{
  "image_size": 64,
  "horizontal_flip": true,
  "vocab_size": 2724,
  "embed_dim": 128,
  "encoder_norm": "groupnorm",
  "text_encoder_norm": "rmsnorm",
  "text_encoder_inner_norm": false,
  "init": "xavier_uniform",
  "one_sided": false,
  "adamw_lr_other_params": 0.0028,
  "ema_decay": 0.99,
  "warmup_steps": 880,
  "adamw_weight_decay_other_params": 0.01
}
Rows from block 3 of the text encoder, named by matrix and row number. Rows with one number belong to one attention dimension. Each number is 128 + 32 x the weight over the matrix's rms, rounded and kept within 0 to 255. All counts start at 0. Numbers have three digits each.
# v: attention query, key and value (stacked) (text_encoder.blocks.3.attn.qkv.weight, 768x256, the v third), inputs 0-85
# proj: attention output (text_encoder.blocks.3.attn.proj.weight, 256x256, transposed), outputs 0-85
v.21:152167121137117127131106176161146113127081146125147146135136097187105154135150125048098116140191112114113117194064141064117085132139151105077161074134103168153097188133103096154155075048107123142125144139155132102076169078100144084114079128131120113063142107
proj.21:150114187102064144168140085194102155089177099139180130109152107096099155120143108154114114072154154092100143136067071091083136099141165175153101166121181104123140164135156098136121123053131088079157077094146071133135160148123161122095144129132148122118146132
v.22:132119145203154126127195146101187116075100189152111152155043167156094103150045097182122098133191148075139144143132085113143079138138104197110152122176150109077182129110149125140121090091122106120130092131078081168141201090073098099106119153101129212135166177
proj.22:140169146172093132066103136115064123100130062143101165075130141116135140151100125132120156111133136111131186110117159160114117127115087187131157170109189182118103076150110091132162127125136125086114162164177092127087162161149091151140118084172162105109127075
v.23:174080093080081096086076090086129183086151152114111113158136138099141116123168167174089172144135088154145154098138142145110089124153155107160161130144122096113149123139149175075192157232142179151160115108176151197106079119101112133150092145132084145159162111
proj.23:060085127128128163122196102138087095144082129172125094178126162145138169134151159162095124197145149112151074090116126110130135120143093222146190081096144150132089092145045164150124153086092111091136093121128141152149148136144049104161116078153158165131132111
v.24:181127136110094127156097137166159127103145126133152149153156185139102149175135128159131148131193139177139098117081118100078103116148149122114068078138130113123143117148074085139155176124148160099141156092108082103134140135127155142058066137119172094147104071
proj.24:126178173090170178134091144140108169132213151167137103148167102090065151142057127094116183122158161089137140114101135152150119151179152120110148144149198179118115129155133123136144145166160078132084127127146109139090093131064108131154083119089117160145137113
v.25:181129160122111150162135093131121167126128135135074105145159177133129134111136071149109094173163158064169108154101143143152141120104099123123134120109134165103127140145120118167155141139125121114090133185106121146110137124173087134157091102123118102115142073
proj.25:120169127175114170134085111118143172049108115113182131090097142135097146157128126155122170183143207132143127098061100105125160108196097132108115106131141179104095158135077120118082149117089154101137146045163110156125146131121072198136172159148133134109104168
v.26:126183142212191124123060127129068142087058095101090119106176145132159137090094076128204094159162133084099118073157104148141126131123074082143176163139153163174137195160095095198077158103123143118175139103138114062142099087144125145153134076196112115169110088
proj.26:129071140140146089145123108139153134092183120160108161112089083118149133112127205145068144115065173093087170130116128134120131168141183129103150164118152115108201155089138146164176087164092206156132106110148141124144170177115208168141068074124202123115175107
v.27:099091075180132154165149158133092107150124103161148163202161143111097081134131133087102130107141046151073131089117184145119062138054090094134228102106095117119099119093171105078108097105093073131124171090160107160125061140155072147083110120075168137090102136
proj.27:124128094149142121136144128172170180143106058140182134113084108155074140133164130153122051101098113148126136119138140064142083113183163128108195109154119085157081161049163056094194122111149105119103087118111136113170066065087086085071186062156144152092113173
v.28:137130119182214137106135106121189090075151109216169107173097176087092079179151066102131132124116069175102138098135153138160081077107140091106210106126159066063118150115106145121097104102132107143146112078076077118103070116127129126180123087151091134053126160
proj.28:122116095146150092019080029139077117129131085065115124143137119141148122165129030108128156160176142135118101129165119112124115110097126154167137140153119089226144140062146157144126179067061128060140153165157166143167139087141172190113121148076171144091144084
v.29:135096081161106152179098137188197173113141155154159091134168134120119095108140071083105094155185126097152127123096146145133128078128111138138189093118125165108113162152168103168127071117146058156125141135183148152092148097110131063116122098122169127119053134
proj.29:083153222068107139142113136161142162077126101145135128180137179150138098121142085147117156131154136148147192151117162141079072113116115165095193084139112111103101124064068111147123170218199092191156110080131106154147147110196197114093107126158157114144132097
v.30:055123121134150099047185116156109099135201159167087086156118106072120111109197111163138039150090121160111091093149109119194147165184113183080088143148193172103186095082130152155141100196123153127152118141080164154148132120126118156100159080169185075099118146
proj.30:087168173211150121131157123077069129118066162132127088067205083140162122191141113102084152080102188058110132111171178085128174084154126143157119134099104141170120124140121146106080165107121111169167165155117171110103091189126076144137099172155062085116174161
v.31:137135111130103161131107167121152187198132043133154149059151159202081097112177167096134134097142146130126164193093127129164114166171133136149114140097085110137092205127134065152105134127127142180134108085174119132141122100150127078136134116185193125173198173
proj.31:084103174157127137191150150084094073147073164075141005118139164069182117171153112156113129159058168099130150107093169120023156073097122146139196141118144115052129121125118151145192154101145035134174136102197148114109144097171217177084077212099183101138198086
v.32:094113139139131120058101114118140136108166135105106084163178114108165074102149090166068172078184108114093132095149141091192124095199121111132109157114164052148086081103090142131178095134096148132105176135114206172133086121123136149122138078134172142116120066
proj.32:154073153212177184112085101109022114124077102157115116147140210077105080210118063133083178078136163126134083101122170141069171163193017140149184169120109124122089101129140154146124134124147102139197099161153133177114161109133084163168099150084082164137117147
v.33:137166086144187154094098065095141085138084123157116145187141061124142126105103100113124076128112134086101124092118131101124096093152117150159096102095098163163111047176093135150152146131108135135160152117095095070127103140157112158158060107118158184168103150
proj.33:165161100126156118091128130125072119093169119062145145130113098132159095147176107157177172180154122175130081097135125121092124166190172110101152147087132122124161113090139118144190128111119093157081172129125149149147123133173117112118094116072130127122182136
v.34:147131144123149068130128111188130099067088138115082088100064111127161170182141102172102135075198073091152137098202199139082147191121101149039189151093134085124125156150146104091127148055081159120166152184147133157067125090111163141181135138126058133139115061
proj.34:156096081195108214092135102108122087095144115150073148115226135109032167133126142088140169074152103072114097144110134127090119140064103172144083196125106096095094127086175079147076109070103111142142132096103088187180080161112136189101081067148163148105169171
v.35:192114136097102116091130143099198160097133106147173141094119125092140105105160139165102189137140132128137120109204119119098144104083135169148153177187123153164087147154085140130172155129156110122168132132186095165111109172135091109194141142136117184120132145
proj.35:148120161133105121205197133112110169158107153061136120147114146122162145105109152100127024149136133135093115124130177146127150117128148184196106106127084108119160103098139172152155155105106126071099095105162142136133152148183179116076096105094078166144147122
v.36:148167167059107109078077182119132164157139116055103134129142089130167101127124178174094124167182140137192151123145091152143082115124131148096085117139156109161134100131157132120078184133135152126146140107164170116143156131165124125139148194162131150202171126
proj.36:114081114140070092117118129128114092125172210123134118123100117106114129144109177107154168175097135128115135070130102105157107128133176162168115121161121113117128013140134158116225145147071125134101161159107174101114162182123133092081107190133167147095187082
v.37:101156190136124141130203149147125156133174134142131155157115141070137120149107102110147150094091110127144105159161103192174094150166115153061140149118144119138085069161138131101168165125118138142124145080128132086132113134094072118178123123128082108095108165
proj.37:175115119111188092072101085146083103088043133083112094145114170180145052165166093100127166151142119102149184206094148132077183099088145176163114113129104114146158152115170182124088150099147133147146130154112125056132167159150152078126092204051147161159148167
v.38:139152108140164123150161169069130115155186053162210118071118185107113183156160170112130157097117131153131105125145171114161174102156135097051141118202171132138075167098164082167087063127116150127133135119146174108117146154108085093074093088142095118086091096
proj.38:112031120113083139150124130153138157160109089120133149121084139139085101015125137071131151135137105122118151140112151154197104149091148092157116134164108129187137139074171118167039125100107144113112138115032139134172129066081136168147129133094140124153160098
v.39:065158135134103103133164113115055095123096123144120060194102125164112118142137043133146150219131052148127177135099056170151153102184204106148060171077149135095166162072100165163087111100122131126102141146110137093088105136169141227088172200146109143119135111
proj.39:153123175178158131121139086105156116125101141084043153114094075166143149115067092173146148096111151115109037120201137103182184185162099152052123097191149095099098140143065173149146118227120123170187189124203130139104097097113131123173106047218078117095155122
v.40:147130112186141094137102106145140143113081110142159086128138161113137176062103055081110098106173159142102176107170139092179104077123049122140101127191115082102094152109179089162130076070151113155131109142159152175174035089119154148107121053125142165133126140
proj.40:158147163158101144121148126148036177125140177062064181172160110036141098135171138111104163129114163212136065067149158134090100140151149136050177175088073052175117167073111094102120102178088099053123207105105125185106144142129150226165131105195110155121092126
v.41:087136119146121071123129115087151126137090069133163166128213157041164048068064091200082108137147103119164112064138114181122122122082069111096141135175118148140190102134135164181179167171153173118103132142139141128160113145122096103091089124067124127088140166
proj.41:095184100134185139032102155090138133139136117144123134137129164162130128231143161145121177143117079178138182169095188120221125137152172185204157098143141110106117064123087151089106087160095152139125055133119139111093179183128153089144111136180143111113054183
v.42:162135111120134076134173132148052133123175139147119135070104161143133097153167119163075117148131076181107111109106186186145128127087127172156140187129168088121158132112147160134112101104102088118113110132134183201134179129127167152150123119081097153079176142
proj.42:103000212177109157127089122115152088137072076122163105136113144154101135165166110167100132139078146092105082139092149098135115164121130135156175162128157112160086149092068097122118106094144142097159106124151146135137072121150121109173085075181140134129158119
v.43:170105138116112113161121246187160103120114188117145124106170088132134120158167138118164153145104175178209120157102130067080137129125178128193081132121103154126140151183085100108178083165121125135151173093111112138104157137113135176065162112089099122082217134
proj.43:156084178082076156151157094107124137068157157105074078141108091215116108058118104082071086142158132135161085089042114180106150143169112150101022127117114184106164159228140153078168102107103086072074154140116091078114146119132087133156134142113101137099156157
v.44:148115170112096081122063077130146069109104181077156150108112135122137140099079129113086129088144158124129103126176143140136120118157157091151120110069141123104105138118151189113126144151166107132126099163135154164106084158121142127172088113146107135126143102
proj.44:153120143196125159143140149092122145113164086133097111165138118116114153103153120206142080152170176128142066136090142094101130177172110130152110152138142188118144120124158078123146137082143126046138122142165177095133168155118057163198156095136084107054132145
v.45:133072114097131103116067131111142130158119096093122120089105118130097075151107101133158161132160106106146163174147110160093143196116202169163103124101113142147163176125107174101150153104049105120170201159168129167152121109071117149129183117101125177153183069
proj.45:118110138126135050165113126177170115156128117107151042157156117155115058140103099106133056124092135143116113158105160106120127157091127130122141137190121126151165113150129174180198120123155162190113050158138137097135120158180190115176107027103095094112103111
v.46:133126120144105181110130157094065146120177088215164138122146149129107203105164139072101180107103134122149090049074129055121110082148120151100102126127119108112078128080136069134101115130119091118121112090072180107098120132086098084150074165114163130108108242
proj.46:145105202097092168082087092032136140129211162120255165168056204134158125130178132147153101094087161152120140092165095124185060141152155147143139103127114106056124181090143000173081116185171106117163145143134126172090116051152068142173228183134119157110170101
v.47:174208105109122177095165152143140153155075120116141116102070116149078153158147123097104176109164116090113132163112111140144142131137167163115120122113132191082072139145156129122146127121113121142104083103106137104099157094157156151144134134140145083144187152
proj.47:150126125141152109170099127145117080133132084123128085075134131100096086122073107121135154104165163179086170193127159132114135077064147126108094162222188075101168133110183142172147155096137123139145092172148097084165105111082175129102096137183066077133128101
v.48:091111136163111114084143191062158121125102184197150137110168180082144120044161077115103079075152129122128162072127138083134142154098173161155127095094126123157184143117118144119155092128158074145087133126136087090102096121116130191139103039103162112122143115
proj.48:125187124066157084071127026062113132154180064132150117117122127148109090223150107158135153101199174175134080143116152119109138107164135147148120145152169123125099143107123185054085115114046129142164105205127137118107115207091098130130194096137128123095106171
v.49:047141125052126150108105109189124125104117126106127181138152161130139109158079139138114110134176109146130131151156147171144111142115161061085113125087185076173096185131121181147170116087182096116109165129190117143117137065102129111150158116132126128129196070
proj.49:151225055180102111085133069162105116161132194092113072108095165130149044210091144100128119148148059175154116167189160131083034165139140152133079143191126128098109108193143088097155128141107165152140095153060159141138158155132177114161111131172105115124021186
v.50:190183180087185077175175123170080131162122127063100137099100122129148190184121137112144093115069193093088127140166213153119095169142084090150124173092160100060109088113135158095141141161072133087131069194121178157106100185183146140123139166098108170139104132
proj.50:095114095175104136116135174147171127127133129161101099175150094113080108114145143079135118116122139117177139085091122113129096177074099110130115152125134126150148160146165097175095120113167142124132170160108170127169129101148124144214134108102113180118127073
v.51:176111094136171117089138193155142185150113120122110122092124061107171108093187091079135160193139092160170158105135173129129163135151173079132126132133101102112139096172084087151198117159159123184099153105122153139106105160168074120171119151127093106122135108
proj.51:119092175096076152169191117130107150151116138130100071144127073121144172103119158129088147148105126120130054078117066167103150127129083157095099114121092158216144129121146134152183130169126091138109165143109090146160168101116094195097126107185133150165199093
v.52:091113152083190114153147084120121095121120130153104167185142099144125114184160117086085115087156136114075104127171082174115130153192132119105079169131157099120145094108127150120108157109192110080147120114119136109106106104177157098154100141102102152115096141
proj.52:133134000159125133058196136121069119129118166157132160158097092150122146144066139082150182101184126124159110139096190128158081135084201179153128107124170191123101114128158154141109105074115131171190087163114132131111123126177150126084086129141070154175157103
v.53:174111145143161150148177092102066127096122178119203128124159183135135129159149090162160155132157093055127129123147045113073118110121111120140172125086161094102108112157177118128129170110079121083067097117110121050150111146113157141131175110122127090124132134
proj.53:110169069154139179118105111078201138097198124113105128112064189131095154170115178131210093120209162148092105185112128057101129137143190191150081144099179125117108136118118125112120138086124137113091072138156120171146116093010151139135154157145094111174110212
v.54:073137130119136065118112128111141127205172145123174129063141086123166093116137221190085142123122101126130131177098126077139132149149138107109139130177182210141112144162099162094167124105054134160152137189166145140112117165142142193093108117104142161120138151
proj.54:099036155192135091133142173095106110151083079150056124136178097118129091177142114207111108145139173117079129092100102105141174141173067118158152191125116112207085089124089158140185166114152112109085165121087079087136204134104108112153095176069098147132147089
v.55:129116147121079122082137087115102121146185169152127087107071143153125150149147080160114167149138133163174120125219082091160116081205179177161108157105143112095195113147202133078085103096093125120110080148166077101118145132144133168165189110107102148141216134
proj.55:112212114140090103183106110063162111145063161126132074104129116170075166128138179083154116134095084094120058150168148099171189167110117198100076080208131098096127120113133168180081139130087119102164159100061132137149000117167084123115122123129069109077104100
v.56:169158109124098150209129101177115108175118071137134142126159101152080191113120123096209101143120153112142187181124149076131174143150098066114112115121124145100120104089111133166080142125087150107181045075114152118156092131140190208090164129153166123178124121
proj.56:148115164085160077177092145126121126106132126128116165155171113040153155141174150107121130111139148149064146076115089112096128132119093060043109134110126115192151164115134143113169146169074126141070238160173156114098206128150206172100195067151105164106101054
v.57:099108146184118114174088126098150120137155191140182113136126100147081115120179089084138093107162150131105156161097109124061147124119156152159119118119131173149172137089090126182109141067161105122161089114130109069138144085119170141122130067136093081133160139
proj.57:176122188024145061120009142063159161091168096112137140164106170132170133137129139138144154122214198098118129197140108156118130130162107100185066125121152156146174144128096173115150200166146160208107183148155127131117131141090212202134141141099085087084132092
v.58:069136146136169089099083100059146185108135087122157088091126110166118085124104114115135155142107179106141171139157174207180099155199106138124100159162162111198152133121158125092169117138119154090114215135140146157085114124148076107158080160173161092146100120
proj.58:096127053097127070100101145200098114172154185100121130175147153086107117199110182189155158173128101194181139074174190075163096111148203164159154111116099085151152041110102123150185124134139130190184150206158144131092125092190186142113071125070076198135086073
v.59:130191103077117133150138125160081160206067163133159149115134153137133131083093133145133111159082128078156132162122123146093083168068169153113157117111143161079130143166132129125104156109131111124137133175171114140091150132101122109188099186109071123139124153
proj.59:126131033081108095185109152156140107149110143162102145134118142151120113181122072127194176184208111102173107215100097088190117128146133160103090084122186090135140102080148208095136104102134119150160163118108075112175151162192204114148050126137145124098080103
v.60:128138106118153121103116192068069109149128128137136096096057154134181200073142187130177105163111130198145098047146165071127198184135119109115089138124122197121172178121153162136087075181112176144136162200097149162111047149072125165104136137096133098163110134
proj.60:128123124112053149242167080132228191161110137120083132138106086142110173077158166119183170070092133131123123146176087130175145159107070109106076115147096085160086110102180173110082082148197111147101170104100137138151081146143091104147086030169144147121151128
v.61:184141139105164192097156118133062137153097152090108150075052131240093127158124141124161151105075149127083182196114076072163091195071162116115149187105138169091072117137162123128098152108076085121096145156140141109078176105126124058142156174160040136166102153
proj.61:135179077180081105166122176137234105191115171188174140120049152146121111130111108142202177147125126124121200173119080119118165097153160130093116122177117126066050122135131180090125183103193141182198164170211133125144139015160135086153083166065145103154105096
v.62:067020091125091086109055105143192129114176127155170087134091154151127186107159117064153097043153167174124105080170071131056097162189122172168108195107090163159108159124124143118155142177129178150218120112170180143205103105135130143141129102126178119148139111
proj.62:152112138096102129193084144104153098152158118156147128151150091183172161071126197134114077088092114080098129160120196159123074152141142126113131089050081086017153188108126174138099129216158100119106118116053135137134056119054115113139112051126103122142091124
v.63:162109099150126085079097047072065086136156106143120121092116093108106116134134161112193162068142071140121155150157114112200122123126142189117135156131097090083129147135126137133078189113097082183067127135084107154150131128050136160159153127164107164094140172
proj.63:083131153228154144182152120071190132113089120141148163086154167111090186063060112166166047104080173129101112136161140121107160125119081140117190145154117136161090132102159130137148152187105092068064121109089108105219044165044107199121099123081159107109166141
v.64:110102125108056195125157139129077163125116146131151127138143120111124110156114149139134109153134104103159134100100121152137161109099096156099101151122113134152106177152116037098080096104182104150167102088136126107087086084157141148155176101115111163123166109
proj.64:144121109099118136129119118088122062164119111098136089132090129139176131160139145166136145106084176135070122095098141140126135112099134175150121116090134120105117141078177163120143133136106137101102136110084133136172123117127139111136113114121162131137165157
v.65:120181107151155125124108084101185091157149121166165105137103160153102095168097135124105080179125099104139106148112144153114154120120144170124116151107143166087136098151092117133082120137164123114109188120136120174146168097161166153150117124158108172138097113
proj.65:097158157104102167148100114094132192125106152114103130119156118164094144150146153127096106103086117133127117102128100095110096133156131099117091098163121113167116138114122110097162111112103163170142147118126110075145103111112115146158119126108144086140199169
v.66:103132097120157118126081071135156070194134171097134100130118122112126097104157165128107163138124082169159128132136108119167101139077152098120059151065115083063183062153127089174128133095157142098124128095167141180149110100111161146178124145115105068143135094
proj.66:102112113140127146141086121136101130151121078152112170116133130170165143080152157116100135087127162104157127174115110162108124074157109148124170092116136151123089111156067089125112093132141056152150150117091135146097125157104170121119121141112138064155077083
v.67:167119144104100099094179097141077105115142103108137117140093134081150109148126173121120150064117126143115158095119150134141117114135144119119120149167094181120157121089108108136066114096116107109159091088150083067090095144149141181102140148161111086144138169
proj.67:137113110123129200126142134116133132137111129099094111140104172129089127157098064115157167170110188166152100088166161134138106138131114132116126124110143111185141145103153113139160097151106167099098115163150111147138166128138113103163175119123119123077139106
v.68:112097172188133101090149108144099191115082079150139123110118127165051133101130095091141128169107154141112120066174142124155172140193099071154164120099132143143141129157096138111180110081128137157124191171167169122043152119091113152190096166080187145135138171
proj.68:130124081109025139077153144135121076119133190111149154149126112071108135113121148120113163099150179144114161168106182134097144125108113175115135171149085130151115126113147167102125086117092221107029084106096112131110121093141117117126137110152113093129164118
v.69:113110091120091135123071139154117131112152117141137056146109090154076077154157110129134169099155130185142133127104108131172090161116162145145124104159159044188164175076148148118136141145150126124135094145117126072141145144204150162080101157124076178141066091
proj.69:123123252152074159148160108170200134120151109137174152123172098114148141102124101149117116083158153119094134147141118084137140113123137161056132118084123154074144151155084160150148088104143124131129093089122132139138149088076118127065142129085110110117163167
v.70:088099112118131099103156161143140117121121129167117088085181138121194126135147144133132140153106139127136150133120160186112084142105054083153107110143156072117048150146091058113133095144119079108140148099092050174095102072091182108169145106133126106157112138
proj.70:092121157102072111154151142112088111155086134128127127156166060167186078125099099131153110149140115090133101169121097154189130100149138193176139096127144110119105105140154120146095134113152124167140145125087134128107147174111147138095108139124125117123108118
v.71:159146096144130112136127133100130108133133126087118101125175129153150123084053113085180128095125088130118100105115156092158147089149112174184110155097118083123112132158131091136106118075143161093115198115157143134118137161083135188125130151099165144129126108
proj.71:109125162108120132197147117128150155106124080174157136096117135103098111127136149140085121202128136131092157138118147105112123152122156085123112112168150113158171137150096131094169155153119149108164096087105117134144084113165165105175135107126171117158105097
v.72:132126127092171111156103167097122147147085146137136128206174166121112111120135162148104165094108133157168173186103085065126116090194112123105146173166129120084143164158117127113106110151137126146143144082144129119136109092156110134102208087104153099132151100
proj.72:122118097119188134170083067084100143118103137129120144103090115116122134157167107141075123111135168098150113139125102132117150137133136140146134101083127098120079070083094100116149166103120068158097137159138123110115118126138098100128131145161109182117093129
v.73:128137150083181121086144131161114162168097151106156138172112200180113134152098099113164136130133197111106142116139146148111159164167078114139133181150088120156133148132138147129169174099168120114165147186194139101111125116098100207172152124036132123085109157
proj.73:154138096087072147076114091092123094155124142159127152152160110122154107159140183147095136128109131143147078159134127145071159091100138125180133107079088167094086089139171147165154127148123123135117112072067119069105108144130124120094110142132112158109153130
v.74:084148133135186115139168087123089129076111123124144148102175076112121148113124132117106104164157119145064113152117110146115110093126086114080139086092141151108137138115111102144155138069122157137102124154134103149167124153077129141144142089081125151149091155
proj.74:153159133127111144118131123106146108123103127124152138130134101099145169112123091128165142153104161068159111134172103143124135146131117098188115133163114111079154102140135158145108102181145166169118175097150149106096129110165137143111126122141124119152104151
v.75:148148155129093159140142181172134187132115096142112143159128107113064121169144137119079120113125156158142092098128100121094136104100121163117082125101145096116185122084171097088144139159175117154125119120114138149130100142105094137122131158184148132167115097
proj.75:116120107109105077092075120115147129169149094135153157139133081128136102188114098117143130078151135083135150160096082076127105114113107115085172128091076133057085178123133168130120101112075105158089137132149195106130114103115084119104149104121088192172175120
v.76:173129129128131130080150125140125099118144148166123107119124139105151128133130052129196127160110044145146143165099164171179166122151181128119139093139100147119130111120086110145117090107167160137134134079110106140118121108107160131135142154103110125094153163
proj.76:141108121148149196143180111152100108106140158098096124159116100086139162118139184116077108097142179101093093133115131106120126129112057121105118155125104076124143137137173101154103124187132147121146129185191123116149166137140167089157184101158129103160137098
v.77:119142086110097118138117182181120125136166152121112082147116123124139154098110160093158163118091123170107150111146126131112104139145197103139149154204176138203128099156180136137094098189150144214130102110100133154131205083135132131148130089102127105124137159
proj.77:109140124119102146115156120122126162128109112181103155121120147129139139124147129164150099118143129165099135129102113098127137146113153128094113111067101225129159154118063132121103148104144171126129079091151135140159091096096074211091079084074096143106176114
v.78:107120129130124156110161090102131181087140117185142160168137128125147095199164117122118143088103147086119161168145139134174143175141165155098157102107170116096102162144104156142120150109145121151161112082146072126103099125149179151150163096155154167139118102
proj.78:107113168192102159071179088141107094138161131127126085138107098104148165131125162148126062149114110134075102156143088088148120169149155165163108144111083097096119106146153169148121141126148148113116150139138138153144149092133150104148135157112084143127153148
v.79:164135106105060143143080132099128141127103090138120110151077120126129140119100112131165143074122091081157131161167159125112137185156131119129155108099121135119119089141138101139140132130133081107112079177147126078144169141126135161110169135097104162115109087
proj.79:169113140117153146124146106073115162113163173121160183113141112141127143108111177102116141140149150148162080117150102174151135106160103153124137145099164090159147092140144132126162155144093108183090108141095124176138083103144108101141135147154125109132127172
v.80:107116160146122192039149170065102132124109082111110092139128059133113123145150134161117154103155124133110138122165121169156133097126165127098137185139168093101042175097134152131171117130113113125084139117073132145113150121163137102138140134077154145093105099
proj.80:150115088130090117164075195101135108158160095157110144073168124137147168070113148093124099136141123087121198081101122128084126161093042114061148123145147144089107152134131146123145172060078137201177141094145124072105077103067100130108134092110122081171137145
v.81:105178140152106103154095162148148137144123121147159171116149154127135126154155134135105147141146137137124183124134099148163068119083174112122128139105143122109051095162104100114136135143145159092116126139139119101176133130145174171113143108121107087175150139
proj.81:104127140165166135095103126143125096156126164139063150123121160131111084137141122147150102126093117153155128149086103106073148157128126137072139083147135146137141123098108181076119136096102093140147091136124152175113114128117121166086111142109152122116113135
v.82:111149111118164134128163153095107134159095133106113154129110138175114121140136127145157162126119090110145136107101137103159165129087124118135148109154163107100118145187123105117183155131096127148184106087119118107119119167123187122148114136111117160097093155
proj.82:148121138148171103081140163188127130113144096125154123153167114107125169114133135104142113082153126125119138175159112113133132132089115140141120109156105129127097133091154148123093074150116117121101113120110114187146150112144147131109126114096143147170151125
v.83:133173159169144133141162158158063165146118129136114070112157138094074072106129120157188095136111141082089143106127087096136168110133119078131135099115107156092154119107111123152080158140107152110102151091106090202179121157095134133138096112130189109111132070
proj.83:106124150066018096189152071122173130071123118155179149092140088102184148130181134118119148073121123151060074100082083114089156149111092132180157109116092103141128189101130100080192141153135115102063157129120143136057150037156090153088139148101111133150125147
v.84:117108126131174130164125108113137104139110109113141197076125111157140160060124155143080086153130179168119169156128174148062143208139157139076166125194098164090106092115131114131064135148112109142098121104120140137115159105104083126138190110113138128169108136
proj.84:150116036137170146075129219126087147172176197122117137101163139098142139117136116105173126114192107086141155106119118153165090089113156113127091155090173076144115078105167138132078171160122113103045134127164107110133068126112129097184100137167088116091095117
v.85:143163106154111152151081145112141126066106077141124066112138131126117137139101154131082127112087172132133102156149101162154122134121131098156165087184090111097105133158185133081174128103125087161146085082178136086149097167112125129107126157122115138089147106
proj.85:139143153137131128114137117116166163164183137137149181089092136087121091154146134133124079196174131145101115118084096119119157155150118112134138184059135151118113098136120107127158088157138155117108122166114106135125144160143116132084134168164105106140115106
v.86:137155130146173149118097147094145111129155191158097103165045145123047106165126126130140103136112104097125097151103100126119139177143166116126138144119190097125184130152181172176139133131139111120147103124169094150134146172129170112123082169136159148110098166
proj.86:091130098158093117128131105103118196144128065145159129106123100135115175102084083115142127087074131162164067128113167109080118112123120103106131086175105113188107122118117142135137136121122132121115117118126125117147110137137073119125182085127071112154145138
v.87:133168089054128131143067123151108120128161114121113126166189143068138163148091168123115095153139130156098110124121151128147096147137081119212150103170098127122089150168147116058132081155148133120142167113128179137113075126139138089151129108162113107127114134
proj.87:139085185104162107166143082137090123138099160130154116162140156137143089110125156120093136149083146107136128105174120146107118119116161195104120121095195152181165107132089126153088100134129105124191149105119054159124160211140159168143057108096209142094161112
v.88:094170079108107157127093162165139138071187173127076122092074178109107117111144116157169084123106163117118125094096094153127147185175153138186131087143083195118113119073150137075093072088125142128129127134116120067152150157142128094124100095164093163142109127
proj.88:116105169149134162176178111102119129091130088121229178122157084102096154101107131165142151096174128140115132132137140121125153105142142138120139124110168115210132119129118118121162208093131186102075138129163099157150119128128123131104180145108101117132127132
v.89:189097160097100183109185138201107135130135069161099137137097117148153194128112116155098135114127157161098141088172130124127143155111145140068121155079153118132168155131129128139150179129172129116101109089116105091077137139126059121089130150109091164105080108
proj.89:138126142131161106105094146115051114139080161132130152136138092139139135059102126114145134144107151092121122142096145151112161115120119133108134126113154067121140134154147128187103108160178149159099135147126140163106094154158103142158177084108130075137129165
v.90:131084136108126119140145094092161097129117025166138137105101150144132102080130093118146138126141107134182159069153111057076170134157098119120191183079108175057152123166145174170095125174074147154120155171086138155138155065146033101141155102077062138116103131
proj.90:134074126164124155140157139081095146091090156110133115086080120176121106139156184115135119157167168134114162128144113092152142087144166132123089140131128107201132048131102142089139169048150152091095100092054100112120089112144167095182153205132125123145112159
v.91:169149115130164116162128161145123134072106083088147128086124179152111111115133089140130152162144147179173115117122120064073114136134100185100115152156155107169135166148082133137140160155111079130097052191144125081082129140203135183084101124143106157148086118
proj.91:147135145155114106148099131124181128159139101063143172124099127125132133143149097096176114120138102174087151150156138128180142134144134092088129118125133157106142128120138120141149136092143133161107133104193135140147144082080091145081087131130115127083110119
v.92:141089085117075098125048105141139085144166151132117112107152106116190105167157114130138098158100140113094103157134122134134067087068081112106121151107177138163148105129176160160137097118145140069085121181152058088145163095133147157139161132112123073123109118
proj.92:119165190145131168149148136102127193157110128130117111087072118153087178145104072147074153141123121145145109129119107095135112165171141101165146079190111161126130166136121131174115129115175111099149165142115162162145139143092151104044118096133134129130141135
v.93:147154122106139129130127096148107122156073100115109166151163099108175151116128117175119139137154103142116126119132126128184083094108084140182120120089071167184129092144122125138163092106165106109149126124116132169162138123139133131138109072139129127095134095
proj.93:081100151159143147152111130147157164132132189133106137126124129135160090160109119079113179116088135119171156165107110138132162114159121105122132154117129103112107174171135188092154142179120084134190122163164193097129162175111112172106113115114183162096124167
v.94:129158120151103141156147096147152120097109099094159109137157131171141134156056157139075106152076106138126149086138113148144144138083105099148112166102084088135148176181142117128112150128121056088141148103187123110067134144107104121125184078105107091135156150
proj.94:147098120120071147110126100111153134118112144156157093125151094081165117133182114142098145157148146144121141130147150130144112148095080146137146159107109160129136158123099093105154085101116175072115152100112103143077126072125145162151161150144163119102096082
v.95:178139131099152142165161109149159176094139128110161090091192115061115031171087159115113084146144161075126107128150104126196115124134157089130069147126083105111148075143114085115105099141125127105124189126159137179137141101099164158142076131218181123183118098
proj.95:091095179076098120160163127106186118171123149160160138157139121114178099140113186132091112117079170201101132107108103103141112148147079160115156134064154092116099167102160110096160092134145109121125113107158115098117141090102131138136125184149137111106153153